A small image super-resolution model, trained from scratch.
Model: 4.93M parameters, 32-pixel images, widths [48, 96, 144, 192].
Data: trained on photos with spoken descriptions (Open Images, Localized Narratives), 203450 training examples.
Rows from block 4 of a small image super-resolution model, named by matrix and row number. Rows with one number belong to one channel. Each number is 200 + 40 x the weight over its row's rms, rounded and kept within 0 to 999. All counts start at 0.
After each channel's rows are labels from the 100 images, of 14848, where the channel reaches its highest value: "top examples" is what is common among them. Only what is clearly more common there than usual is listed. The data: photos with spoken descriptions (Open Images, Localized Narratives). In brackets: how many of the 100, against the usual share in percent.
# convs0: first 3x3 conv (model.mid.1.convs.0.weight, 192x192x3x3, each kernel summed), inputs 0-47
# convs1: second 3x3 conv (model.mid.1.convs.1.weight, 192x192x3x3, transposed, each kernel summed), outputs 0-47

convs0.112,248,178,247,159,201,203,287,226,220,221,191,201,185,210,280,289,232,269,169,224,221,243,225,253,172,242,236,214,245,160,202,197,240,214,193,270,186,298,164,197,251,222,249,288,195,190,253,172
convs1.112,233,188,202,153,198,212,191,164,187,254,138,179,152,218,179,195,204,236,185,214,146,188,185,170,224,197,227,221,159,250,240,231,183,168,200,203,199,147,150,119,250,208,187,216,103,185,177,172
top examples: text has "red" (25 vs 3.6)

convs0.134,220,211,170,224,247,161,257,188,161,215,195,287,192,192,282,273,254,173,194,245,207,224,202,237,248,156,192,173,176,264,278,208,270,214,224,163,166,231,225,210,186,249,251,185,181,181,207,202
convs1.134,213,162,171,223,237,219,186,180,171,221,120,182,199,251,132,200,227,246,193,238,122,188,102,191,224,228,191,234,147,237,196,218,169,159,172,277,214,154,215,201,246,201,188,131,137,177,178,183
top examples: text has "color" (32 vs 13.1); text has "red" (30 vs 3.6)

convs0.40,239,151,144,242,256,249,240,161,165,210,179,265,163,105,170,172,202,147,142,264,186,236,243,215,249,190,161,189,147,225,240,221,240,161,154,205,196,255,187,157,139,236,258,200,170,195,163,174
convs1.40,171,198,191,149,208,159,230,122,145,217,145,223,146,207,148,220,222,186,164,170,148,237,133,136,183,134,202,206,204,228,259,143,208,197,216,191,213,137,186,159,229,293,146,214,148,177,184,185
top examples: text has "color" (30 vs 13.1); text has "red" (28 vs 3.6)

convs0.149,278,167,222,168,263,203,240,146,131,254,181,249,210,209,320,219,220,186,186,216,193,230,219,250,217,166,191,214,146,231,202,206,194,145,211,236,180,288,224,156,180,204,233,232,138,172,197,176
convs1.149,203,163,170,186,219,222,210,191,188,240,134,133,182,248,123,192,226,250,191,246,123,190,115,147,223,216,219,233,146,232,210,208,200,171,168,248,220,168,215,170,258,236,117,132,119,199,171,197
top examples: text has "color" (35 vs 13.1); text has "red" (31 vs 3.6)

convs0.47,202,245,230,134,186,254,215,235,239,208,199,159,243,203,245,230,157,291,189,187,160,128,206,174,169,274,231,199,247,143,207,199,206,255,220,235,174,267,180,143,214,163,147,233,238,188,187,155
convs1.47,220,233,249,187,310,239,223,178,155,263,208,213,206,223,187,172,179,197,106,180,205,247,154,244,173,205,217,193,115,219,259,242,184,199,235,241,188,248,192,134,222,175,205,187,130,238,168,136
top examples: text has "red" (25 vs 3.6)

convs0.111,206,201,175,236,270,197,268,148,202,231,208,253,152,180,215,232,272,176,168,248,200,250,208,214,254,184,191,180,150,243,271,238,223,205,179,166,190,246,233,196,177,261,241,196,142,200,210,218
convs1.111,192,149,184,171,259,199,211,113,133,224,118,195,184,226,139,220,242,207,167,209,134,202,90,177,214,151,196,231,164,245,209,156,221,177,189,260,187,132,202,164,236,281,184,161,140,150,161,157
top examples: text has "color" (31 vs 13.1); text has "red" (29 vs 3.6)

convs0.126,208,177,170,244,183,242,236,173,127,259,179,237,236,155,175,197,233,135,182,235,191,253,236,244,236,152,176,212,102,236,240,242,208,144,194,186,203,216,185,200,142,252,176,195,136,221,200,182
convs1.126,183,200,186,132,234,185,241,116,134,204,140,210,165,207,126,214,225,185,166,202,148,244,108,161,186,137,189,208,157,226,254,140,216,200,212,223,193,139,192,133,222,303,145,185,140,116,165,158
top examples: text has "color" (30 vs 13.1); text has "red" (27 vs 3.6)