{
  "norm": "batchnorm",
  "block": "basic",
  "beta1": 0.95,
  "eps": 1e-08,
  "precondition_frequency": 10,
  "ema_decay": 0.995,
  "lr_schedule": "wsd",
  "decay_fraction": 0.2
}
Rows from block 5, named by matrix and row number. Each number is 50 + 12 x the weight over its row's rms, rounded and kept within 0 to 99. All counts start at 0. After the name is the row's rms in percent of the matrix's.
# convs0: first 3x3 conv (model.decb.0.0.convs.0.weight, 144x288x3x3), inputs 287-287, a 3x3 kernel for each
convs0.0 104:53 42 57 61 99 41 46 52 29
convs0.1 093:56 45 51 39 54 36 58 59 54
convs0.2 115:41 48 58 52 43 52 54 52 64
convs0.3 077:39 53 58 51 50 37 54 44 50
convs0.4 123:54 50 51 45 24 38 50 45 45
convs0.5 107:47 77 29 31 64 19 55 40 48
convs0.6 093:72 58 26 43 47 63 32 43 35
convs0.7 105:23 58 47 35 45 39 48 58 55
convs0.8 104:54 35 38 44 61 60 55 51 39
convs0.9 105:56 44 35 47 59 45 65 59 34
convs0.10 076:52 53 43 35 43 42 38 74 57
convs0.11 102:42 51 29 59 59 44 38 77 36
convs0.12 103:72 51 42 45 68 69 64 38 65
convs0.13 104:73 59 32 56 36 58 28 55 56
convs0.14 076:55 49 40 55 42 52 53 56 49
convs0.15 107:44 58 51 59 50 64 58 48 59
convs0.16 101:59 74 51 46 34 72 33 58 46
convs0.17 115:54 37 44 57 51 52 50 53 50
convs0.18 106:50 50 53 42 46 50 66 75 49
convs0.19 096:47 53 49 54 39 54 44 50 39
convs0.20 103:14 28 50 33 51 68 57 57 68
convs0.21 082:46 45 49 56 67 53 49 44 53
convs0.22 100:36 51 63 60 60 55 26 37 63
convs0.23 099:50 31 49 37 15 69 38 44 37
convs0.24 112:44 51 44 58 35 35 78 81 56
convs0.25 111:57 57 31 44 48 60 66 36 40
convs0.26 103:59 35 66 39 57 56 35 36 64
convs0.27 089:60 58 43 56 64 42 44 42 35
convs0.28 096:64 55 53 46 47 46 51 61 49
convs0.29 074:50 54 47 53 46 50 36 44 44
convs0.30 101:50 53 39 47 53 36 48 53 62
convs0.31 081:52 45 50 59 35 60 44 56 52
convs0.32 076:41 65 32 49 59 35 60 49 47
convs0.33 100:74 48 57 52 52 74 27 73 47
convs0.34 101:29 63 47 50 60 53 50 38 57
convs0.35 100:43 49 37 44 34 61 40 40 34
convs0.36 113:34 38 48 50 53 44 36 42 48
convs0.37 103:46 36 53 48 51 31 51 56 42
convs0.38 105:34 31 72 32 53 47 47 41 65
convs0.39 109:39 63 28 52 44 49 39 54 35
convs0.40 107:33 46 54 49 56 56 62 56 47
convs0.41 106:45 49 87 34 82 73 33 48 48
convs0.42 108:60 84 76 23 50 65 54 44 60
convs0.43 098:54 24 32 48 35 51 47 52 54
convs0.44 094:37 59 72 38 79 65 44 32 49
convs0.45 106:62 33 54 44 29 41 49 31 53
convs0.46 096:50 46 47 51 52 40 56 50 40
convs0.47 072:50 62 48 54 46 43 47 43 47
convs0.48 103:42 56 57 57 51 37 42 50 53
convs0.49 097:45 31 60 59 23 56 51 35 58
convs0.50 079:70 31 59 51 54 48 34 51 51
convs0.51 108:60 78 56 37 78 66 52 53 68
convs0.52 100:56 51 43 48 55 70 61 47 58
convs0.53 105:37 42 57 94 37 47 35 73 55
convs0.54 105:72 44 47 49 29 35 28 45 53
convs0.55 097:70 56 28 58 72 70 60 74 18
convs0.56 099:54 58 55 53 65 54 57 60 33
convs0.57 101:43 49 46 34 43 50 13 30 60
convs0.58 104:49 39 49 56 29 55 50 64 37
convs0.59 104:53 48 61 52 61 59 85 51 71
convs0.60 101:64 47 43 41 53 50 48 55 41
convs0.61 083:58 54 53 55 47 56 43 55 40
convs0.62 102:51 69 57 45 52 51 50 54 44
convs0.63 100:29 48 49 52 53 36 57 24 57
convs0.64 097:58 47 51 43 46 54 39 44 55
convs0.65 108:44 48 60 52 69 52 61 21 26
convs0.66 102:77 63 50 61 46 25 43 56 24
convs0.67 078:50 59 30 46 44 37 36 43 54
convs0.68 104:34 53 42 69 57 44 42 47 59
convs0.69 075:71 44 52 50 49 52 38 43 53
convs0.70 103:45 47 45 50 47 50 44 54 51
convs0.71 103:56 40 26 33 16 50 71 65 38
convs0.72 101:62 62 61 51 54 50 37 40 27
convs0.73 099:74 47 40 67 71 53 32 66 62
convs0.74 098:47 57 33 35 58 68 47 20 65
convs0.75 103:53 46 59 64 54 36 41 42 39
convs0.76 105:57 36 56 42 54 71 59 62 40
convs0.77 103:62 65 41 70 27 78 59 31 43
convs0.78 102:70 45 62 38 55 28 54 65 38
convs0.79 104:51 45 48 50 38 38 35 42 63
convs0.80 103:45 69 55 44 34 56 66 47 25
convs0.81 077:32 55 62 53 34 48 50 49 58
convs0.82 102:49 50 37 29 19 41 25 49 28
convs0.83 098:51 54 50 50 50 29 53 50 41
convs0.84 078:51 52 49 59 42 46 35 52 56
convs0.85 115:55 34 37 10 39 48 71 45 35
convs0.86 103:47 41 49 45 38 24 67 68 64
convs0.87 099:52 36 48 47 41 21 46 19 24
convs0.88 115:60 46 41 67 24 59 62 36 40
convs0.89 103:52 45 61 47 26 50 58 43 63
convs0.90 096:48 56 45 51 18 31 38 35 37
convs0.91 110:67 62 59 37 39 38 62 32 56
convs0.92 098:37 50 45 52 72 42 48 53 60
convs0.93 074:51 52 49 54 48 37 59 50 52
convs0.94 104:43 49 33 40 30 33 34 61 39
convs0.95 114:65 54 46 20 57 67 64 65 39
convs0.96 072:70 45 41 47 47 41 55 61 45
convs0.97 105:41 53 66 56 60 41 60 50 37
convs0.98 096:70 49 50 62 77 37 59 52 51
convs0.99 103:47 56 28 77 56 72 47 60 64
convs0.100 101:59 39 61 54 55 56 54 32 55
convs0.101 115:50 65 46 60 39 46 44 45 42
convs0.102 079:60 51 44 45 68 49 47 39 36
convs0.103 100:47 60 46 31 84 50 48 55 37
convs0.104 095:54 23 62 24 38 39 60 58 42
convs0.105 108:45 54 64 65 34 58 41 52 25
convs0.106 099:43 41 61 60 40 46 57 39 38
convs0.107 079:42 51 42 68 54 55 47 43 42
convs0.108 095:51 32 48 38 48 53 42 44 32
convs0.109 107:50 62 53 55 35 59 54 54 34
convs0.110 107:84 54 29 22 56 53 46 48 55
convs0.111 078:54 63 46 61 42 54 32 58 47
convs0.112 103:51 44 52 49 50 54 34 60 65
convs0.113 100:44 34 67 46 47 19 43 33 30
convs0.114 105:52 41 54 46 35 64 37 47 40
convs0.115 106:67 47 46 52 49 39 39 51 45
convs0.116 097:21 48 34 50 66 65 23 48 29
convs0.117 098:71 38 45 54 72 44 31 57 56
convs0.118 099:33 45 49 49 64 51 34 51 38
convs0.119 109:46 48 58 55 63 67 38 46 52
convs0.120 112:56 50 48 34 63 59 60 60 42
convs0.121 113:63 59 29 59 60 58 36 43 49
convs0.122 106:50 52 51 57 54 35 54 38 54
convs0.123 079:42 61 49 73 42 60 38 46 48
convs0.124 103:61 38 30 36 63 48 33 77 56
convs0.125 105:66 67 64 72 28 51 45 59 69
convs0.126 111:49 67 26 66 68 65 58 74 40
convs0.127 104:45 40 52 56 33 45 60 53 45
convs0.128 110:57 73 45 54 56 69 34 47 80
convs0.129 105:42 60 52 31 45 54 34 49 27
convs0.130 107:41 42 69 49 47 48 44 43 40
convs0.131 108:58 45 55 37 47 51 40 36 22
convs0.132 097:72 62 49 51 59 79 57 42 27
convs0.133 100:37 37 45 35 36 24 47 46 45
convs0.134 100:67 39 49 49 58 63 41 69 50
convs0.135 111:46 42 55 58 33 34 71 58 42
convs0.136 101:49 38 30 47 60 46 43 54 50
convs0.137 109:41 32 46 53 47 52 62 53 50
convs0.138 099:55 47 36 38 42 31 28 46 67
convs0.139 102:53 28 34 52 42 49 33 33 31
convs0.140 109:34 54 59 46 65 52 58 50 34
convs0.141 082:56 37 52 47 60 55 32 42 38
convs0.142 099:43 46 49 54 42 45 46 52 51
convs0.143 075:59 49 50 45 37 48 53 63 50