config.toml
model = "image super-resolution model"
horizontal_flip = true
loss = "l1"
init = "trunc_normal_002"
lr = 0.0024
one_sided = true
adamw_weight_decay_other_params = 0.01
Rows from block 4 of a small image super-resolution model, named by matrix and row number. Rows with one number belong to one channel. Each number is 200 + 40 x the weight over its row's rms, rounded and kept within 0 to 999. All counts start at 0. After the name is the row's rms in percent of the matrix's.
After each channel's rows are labels from the 100 images, of 14848, where the channel reaches its highest value: "top examples" is what is common among them. Only what is clearly more common there than usual is listed. The data: photos with spoken descriptions (Open Images, Localized Narratives).
# convs0: first 3x3 conv (model.mid.1.convs.0.weight, 192x192x3x3, each kernel summed), inputs 0-47
# convs1: second 3x3 conv (model.mid.1.convs.1.weight, 192x192x3x3, transposed, each kernel summed), outputs 0-47

convs0.171,090,241,218,171,169,299,224,251,169,164,259,195,210,147,188,225,182,194,160,181,227,197,234,211,233,188,176,175,211,156,234,168,176,229,157,151,226,163,241,192,81,170,206,188,183,170,191,172,156
convs1.171,101,171,217,178,125,194,195,258,139,165,242,142,192,129,222,121,209,227,221,205,199,145,260,162,154,194,159,209,196,176,179,266,144,211,195,201,204,192,143,216,135,224,293,126,157,163,175,156,151
top examples: text has "red"

convs0.131,088,258,192,213,167,265,133,251,201,134,184,175,191,170,214,284,231,237,195,192,111,170,235,180,284,174,175,210,190,170,171,182,136,160,180,246,170,172,238,228,231,193,168,203,164,155,163,198,164
convs1.131,087,198,154,179,191,185,215,158,162,183,266,143,165,183,242,166,206,223,210,184,257,105,175,134,180,190,219,217,252,158,247,190,203,199,151,161,245,195,127,198,182,248,218,150,136,130,197,153,216
top examples: text has "red"

convs0.117,092,273,160,189,161,317,221,265,168,165,194,172,165,190,193,297,228,229,177,162,190,152,246,187,242,196,192,175,182,168,187,182,195,212,250,163,200,177,271,210,213,193,182,165,209,196,177,209,137
convs1.117,069,210,143,165,189,227,196,198,160,160,238,150,164,157,241,189,179,216,268,176,275,126,211,160,195,185,239,212,242,152,209,210,242,228,159,219,231,170,168,195,165,270,237,172,196,103,196,135,184
top examples: text has "red"

convs0.121,094,260,188,157,235,239,227,256,135,186,227,215,267,185,168,222,214,244,159,193,277,191,246,207,231,241,168,142,187,181,270,251,236,237,167,190,210,195,212,236,136,168,248,241,227,149,213,212,217
convs1.121,102,167,207,159,128,208,200,227,131,157,242,142,180,131,216,139,210,240,223,214,183,127,254,135,146,186,133,203,249,159,191,259,163,181,207,186,230,198,141,213,134,211,271,120,159,131,165,151,163
top examples: text has "color"; text has "red"

convs0.133,111,204,192,158,238,226,210,263,158,151,170,201,264,159,181,217,217,250,169,178,251,213,205,202,193,268,159,174,182,172,249,242,262,221,166,203,193,156,248,217,179,178,288,235,142,174,204,221,224
convs1.133,105,184,190,198,130,245,197,223,109,128,221,122,201,184,214,117,188,219,203,180,201,159,250,108,175,199,119,203,213,188,215,240,151,213,199,217,228,191,162,190,132,216,293,149,189,157,123,166,124
top examples: text has "color"; text has "red"

convs0.175,101,252,219,170,158,284,129,250,161,146,189,166,187,177,189,261,201,218,220,167,164,152,240,178,262,168,164,192,163,180,165,219,156,196,152,195,212,221,218,212,148,188,165,192,201,139,150,196,164
convs1.175,099,211,173,162,159,191,203,156,186,227,277,139,154,177,230,161,167,212,247,208,262,114,219,141,159,236,243,242,272,158,163,215,222,174,188,170,235,187,147,218,162,242,228,122,129,124,191,146,194
top examples: text has "red"

convs0.73,103,224,165,134,250,270,181,255,153,176,208,197,260,235,214,232,262,247,173,172,284,213,260,241,243,240,182,173,186,152,301,263,254,242,161,211,202,182,236,217,151,175,256,281,155,166,189,190,216
convs1.73,105,186,201,160,123,193,227,220,165,151,218,159,162,131,206,139,198,236,214,224,164,132,281,125,168,191,154,206,249,187,173,259,195,122,192,210,234,223,184,229,120,181,229,92,171,140,228,143,144
top examples: text has "color"; text has "red"

convs0.68,102,249,190,117,216,234,178,279,153,170,247,179,249,247,177,264,216,193,138,190,241,231,204,230,242,227,159,213,194,174,273,218,248,240,165,158,205,172,281,188,163,193,233,282,139,195,182,183,181
convs1.68,105,197,219,198,119,170,213,238,165,198,240,136,198,113,228,185,198,204,207,195,195,131,266,170,161,156,164,233,191,193,210,234,155,189,209,196,202,242,160,165,146,215,257,133,179,154,198,191,146
top examples: text has "red"

convs0.162,107,253,151,125,250,221,247,253,130,177,194,180,233,189,153,202,214,170,142,144,267,197,221,225,227,205,169,144,195,160,274,236,233,238,141,155,227,174,238,198,156,181,222,253,208,187,186,177,171
convs1.162,119,180,205,188,158,186,197,246,122,153,203,158,193,141,205,140,249,227,182,192,140,145,262,136,146,163,149,213,206,186,197,266,142,175,194,212,203,218,177,189,158,207,259,128,187,147,195,176,173
top examples: text has "red"

convs0.99,054,118,305,262,205,218,231,235,268,278,199,180,166,176,197,199,140,171,191,199,203,239,197,257,124,190,273,203,197,233,139,224,266,192,267,227,175,225,219,125,229,225,213,127,222,216,187,234,205
convs1.99,072,246,148,209,202,270,219,218,226,162,218,223,186,194,171,226,128,178,191,129,154,233,206,180,248,234,117,184,154,139,174,221,245,209,224,184,234,162,236,181,151,170,172,176,176,128,205,143,178
top examples: text has "color"; text has "red"

convs0.17,102,246,193,200,242,247,219,276,171,174,224,201,273,212,172,245,235,232,185,178,220,203,237,216,244,238,177,168,180,151,278,267,240,232,144,225,165,189,277,218,115,178,263,251,163,149,190,181,212
convs1.17,097,200,177,158,159,232,198,205,120,151,215,127,190,190,231,150,240,224,188,177,195,128,226,112,165,198,150,213,211,168,236,230,153,189,188,178,263,216,133,218,173,202,253,177,157,135,158,153,169
top examples: text has "color"; text has "red"

convs0.63,090,228,105,190,155,180,133,205,178,229,175,194,184,103,239,223,226,176,251,194,242,188,251,232,281,173,228,257,194,235,234,235,178,227,184,221,193,214,222,171,208,295,182,177,270,224,212,160,201
convs1.63,106,251,207,206,153,100,183,136,176,246,216,167,191,181,233,230,227,164,251,235,244,149,233,250,263,294,249,216,205,168,217,216,195,208,178,211,251,234,194,142,164,252,184,195,213,161,239,190,190
top examples: text has "red"

convs0.173,103,218,201,176,232,264,219,276,166,162,223,184,270,179,168,223,248,263,171,175,262,214,241,211,238,238,146,180,180,153,260,268,216,235,175,194,169,171,265,241,167,164,271,274,181,179,181,213,208
convs1.173,091,200,175,159,157,240,208,223,132,145,219,113,187,161,225,112,196,233,228,187,186,137,233,87,143,196,163,206,226,151,214,246,181,167,200,181,250,206,144,224,142,210,249,144,162,133,173,148,153
top examples: text has "color"; text has "red"

convs0.154,098,286,198,183,168,278,198,320,132,152,250,210,223,167,197,277,236,207,241,182,231,202,255,224,264,195,214,177,229,207,216,203,224,256,188,188,237,201,318,191,144,246,215,192,233,170,200,238,191
convs1.154,104,222,173,159,156,191,240,207,169,208,260,150,168,158,215,157,200,224,248,179,189,127,247,163,143,227,218,241,236,177,199,239,217,145,169,189,230,245,189,203,134,251,222,87,189,109,264,151,170
top examples: text has "color"; text has "red"

convs0.21,098,228,172,134,231,267,257,225,158,148,233,186,235,164,149,186,183,200,166,183,254,201,278,232,258,215,176,163,181,133,241,176,242,251,130,184,235,172,237,191,147,154,225,224,139,184,189,143,198
convs1.21,109,171,218,187,108,233,177,254,115,160,224,157,199,148,205,149,228,214,196,184,170,149,243,129,165,186,134,232,194,196,182,260,125,193,219,238,198,208,125,205,131,207,288,137,187,174,186,194,163
top examples: text has "red"

convs0.110,087,245,201,145,223,246,207,229,160,152,184,173,235,228,200,259,208,227,154,195,263,169,213,223,193,218,158,190,225,152,266,263,233,237,150,221,208,168,207,254,138,199,248,245,138,153,186,215,204
convs1.110,102,184,186,179,124,238,200,223,103,149,216,122,202,158,209,120,222,215,172,176,204,159,236,112,155,223,130,196,214,183,214,250,139,207,223,210,250,200,112,180,154,206,303,169,178,131,148,184,145
top examples: text has "color"; text has "red"

convs0.31,118,225,175,151,253,253,265,256,140,169,257,188,243,167,155,209,194,182,155,144,251,214,269,220,247,211,166,165,174,139,269,213,227,211,131,164,210,203,222,169,137,145,224,235,174,181,192,140,206
convs1.31,105,190,205,170,136,204,186,248,114,143,202,163,208,165,198,144,243,206,192,195,140,155,239,102,164,184,134,212,205,189,195,258,134,191,200,226,222,212,163,182,152,208,294,149,201,144,210,177,170
top examples: text has "red"

convs0.167,091,221,167,138,253,217,243,293,186,192,232,187,263,205,181,218,202,244,112,169,252,204,239,256,238,235,178,142,198,157,256,232,239,222,140,155,213,181,217,203,127,153,253,216,175,142,215,155,210
convs1.167,094,206,194,188,125,221,195,223,127,138,197,119,192,135,209,153,213,219,180,183,168,124,250,96,147,182,123,200,217,173,214,246,150,177,197,191,224,216,163,198,143,196,267,132,168,131,172,169,152
top examples: text has "color"; text has "red"

convs0.125,104,247,150,151,202,301,189,256,151,144,184,178,185,198,196,200,180,227,146,178,218,178,270,169,219,200,171,157,164,146,175,178,194,224,129,195,228,196,268,204,107,152,211,203,142,147,184,176,187
convs1.125,105,143,202,176,125,245,210,232,138,142,249,140,194,153,233,145,216,210,216,178,196,136,234,123,141,194,137,205,238,171,185,234,143,199,219,198,211,168,145,217,130,208,294,134,139,139,151,159,141
top examples: text has "red"

convs0.147,089,247,139,157,178,181,151,269,234,157,188,171,225,264,194,240,241,251,206,187,167,185,255,196,311,184,203,184,170,178,174,214,198,213,129,219,151,128,257,218,197,208,209,257,199,167,186,185,173
convs1.147,095,176,206,210,137,155,215,200,190,216,265,139,148,130,245,155,139,200,237,218,263,129,234,138,133,178,203,244,244,147,225,224,220,176,181,195,210,205,158,188,126,241,221,104,131,120,196,149,178
top examples: text has "red"

convs0.24,101,226,207,195,174,185,171,232,179,188,191,192,155,202,204,241,233,166,210,231,97,186,223,156,235,145,207,231,200,209,94,197,138,132,232,243,194,206,220,200,292,206,159,198,233,221,200,202,193
convs1.24,094,202,170,196,234,191,250,178,185,227,238,187,163,221,232,149,170,223,254,195,260,116,184,117,156,216,222,203,229,212,233,190,232,171,163,174,296,227,154,185,204,257,213,148,148,174,224,182,194
top examples: text has "red"

convs0.80,093,180,164,208,176,234,116,277,161,165,215,180,238,182,196,300,259,294,166,179,169,185,212,202,231,189,202,209,176,162,199,265,161,208,200,259,124,164,247,248,226,204,215,275,172,151,138,217,157
convs1.80,089,197,169,172,208,221,199,181,177,187,237,133,178,182,222,150,160,213,217,181,255,104,191,88,162,183,191,202,224,183,243,198,193,160,181,152,248,224,142,229,178,224,224,169,114,149,202,169,185
top examples: text has "color"; text has "red"

convs0.148,105,275,162,211,181,243,189,246,219,154,233,176,233,205,193,296,222,229,162,151,212,155,237,200,262,216,168,181,203,146,198,229,192,156,129,195,196,186,289,203,152,168,211,203,204,174,157,163,165
convs1.148,104,219,171,200,158,244,208,215,159,165,213,138,170,183,244,128,176,216,211,170,219,140,197,131,137,210,167,221,220,132,276,230,199,223,168,157,244,215,153,201,151,236,234,145,142,132,176,189,190
top examples: text has "red"

convs0.139,107,209,233,107,225,231,229,246,171,246,225,202,194,214,120,191,147,125,91,165,218,213,230,250,220,212,137,156,158,170,219,219,233,224,181,145,165,159,271,157,183,149,188,216,148,205,206,185,197
convs1.139,080,222,240,228,162,168,167,197,181,186,225,142,233,167,249,222,269,222,197,221,145,140,284,173,233,211,178,203,230,188,167,244,197,194,214,233,254,256,121,124,149,225,188,215,229,136,229,198,180
top examples: text has "color"; text has "red"

convs0.71,084,276,222,274,197,231,192,288,164,188,244,194,210,102,180,292,224,248,240,143,213,161,204,196,231,226,241,192,213,208,185,198,194,208,229,211,193,198,331,231,203,196,170,223,251,195,177,223,182
convs1.71,089,234,177,169,221,213,258,224,193,210,246,119,171,188,233,108,204,211,265,194,252,137,214,123,137,204,209,200,198,139,263,211,231,210,158,210,242,205,177,183,133,263,250,127,163,131,199,158,183
top examples: text has "red"

convs0.39,102,265,171,189,246,267,240,230,180,157,184,205,236,183,145,227,229,205,142,158,251,234,243,253,214,231,168,175,182,169,288,224,244,228,149,157,213,141,203,230,213,155,257,225,146,171,220,179,198
convs1.39,121,193,209,200,130,218,190,243,126,151,192,153,205,162,209,153,225,218,179,187,168,164,255,122,173,181,128,220,201,194,191,250,137,206,217,226,220,209,152,191,143,195,280,136,206,156,175,180,151
top examples: text has "red"

convs0.128,114,237,191,204,209,266,190,316,161,183,212,199,235,247,169,251,227,231,177,185,223,221,223,221,266,185,197,177,164,223,259,227,205,248,198,182,183,114,289,228,196,176,213,292,196,205,164,242,172
convs1.128,119,182,207,177,153,198,191,187,149,161,230,137,151,118,231,144,220,240,195,205,213,103,234,123,135,161,163,229,230,198,188,244,191,169,187,183,199,232,130,199,149,209,264,115,193,120,203,155,168
top examples: text has "red"

convs0.20,080,225,62,180,194,174,175,207,188,233,166,180,182,150,215,164,199,156,197,207,234,163,204,275,242,192,212,200,203,197,161,259,233,207,161,237,255,156,283,121,191,239,231,183,169,175,214,146,197
convs1.20,107,240,187,211,174,125,214,172,228,230,223,163,185,155,272,238,228,209,244,238,241,128,230,240,213,208,292,237,237,178,260,210,221,204,181,256,225,270,174,162,174,281,137,222,210,142,229,176,187
top examples: text has "red"

convs0.84,113,250,188,229,156,204,123,220,183,182,145,152,175,209,224,215,174,159,169,194,137,137,254,141,239,151,163,186,168,176,165,202,157,191,135,204,210,242,225,157,174,200,152,197,176,139,144,169,139
convs1.84,096,237,188,158,217,140,222,184,211,242,252,124,153,163,253,188,219,222,278,251,231,113,247,189,153,196,282,238,246,190,188,214,217,153,178,201,228,243,188,208,164,255,170,146,151,150,271,137,185
top examples: text has "color"; text has "red"

convs0.36,090,296,210,133,190,136,166,275,226,194,196,185,177,185,303,166,174,182,228,164,254,184,258,221,234,209,169,265,228,153,192,205,214,240,153,181,188,154,281,191,201,248,218,145,101,163,174,158,168
convs1.36,099,216,197,208,152,133,191,236,172,208,216,127,202,130,248,187,220,215,207,200,197,110,261,198,158,187,174,216,199,194,224,232,169,184,180,226,228,259,170,146,135,241,196,134,224,151,202,167,172
top examples: text has "black"

convs0.109,100,209,170,165,207,218,218,254,150,181,180,163,243,171,119,219,184,226,145,187,244,168,242,208,229,224,178,143,212,113,192,195,229,181,138,152,209,149,232,196,128,140,216,197,160,149,183,168,177
convs1.109,108,177,184,200,115,270,214,225,112,126,222,153,201,190,223,136,218,204,191,161,204,174,239,110,177,194,115,197,201,168,219,237,154,259,192,240,220,189,130,183,136,216,304,176,186,138,111,168,142
top examples: text has "red"

convs0.37,113,287,121,152,174,184,195,219,162,208,192,193,156,20,267,222,207,155,256,179,231,193,216,204,241,189,232,213,196,180,168,192,186,196,163,160,182,205,280,149,136,218,211,176,236,184,197,156,187
convs1.37,108,207,194,208,118,148,193,195,135,181,247,124,232,156,227,192,217,228,225,166,242,137,234,234,180,230,197,210,194,147,271,238,144,233,174,225,209,225,130,152,150,262,238,157,241,140,203,174,144
top examples: text has "building"

convs0.97,100,222,181,126,253,265,225,253,104,194,220,197,265,145,121,224,213,213,166,166,282,207,263,231,215,234,148,164,188,168,268,204,238,240,160,167,225,152,225,204,129,194,242,255,143,180,198,174,225
convs1.97,120,172,215,169,126,202,207,245,136,171,251,153,195,147,204,136,235,212,221,207,164,154,249,128,156,190,133,196,223,192,177,258,150,163,218,225,224,219,156,214,147,189,257,117,192,157,187,162,145
top examples: text has "red"

convs0.165,099,234,174,146,242,190,229,231,162,144,212,178,213,140,174,207,195,212,139,162,269,165,247,241,207,223,177,172,168,123,263,201,215,198,139,153,246,188,258,174,124,154,245,181,186,163,204,192,188
convs1.165,114,170,205,184,123,205,199,220,139,171,230,147,187,146,210,132,224,209,188,203,180,160,249,130,148,199,128,217,224,204,208,264,138,208,209,210,218,208,134,178,133,216,293,124,191,145,161,168,158
top examples: text has "red"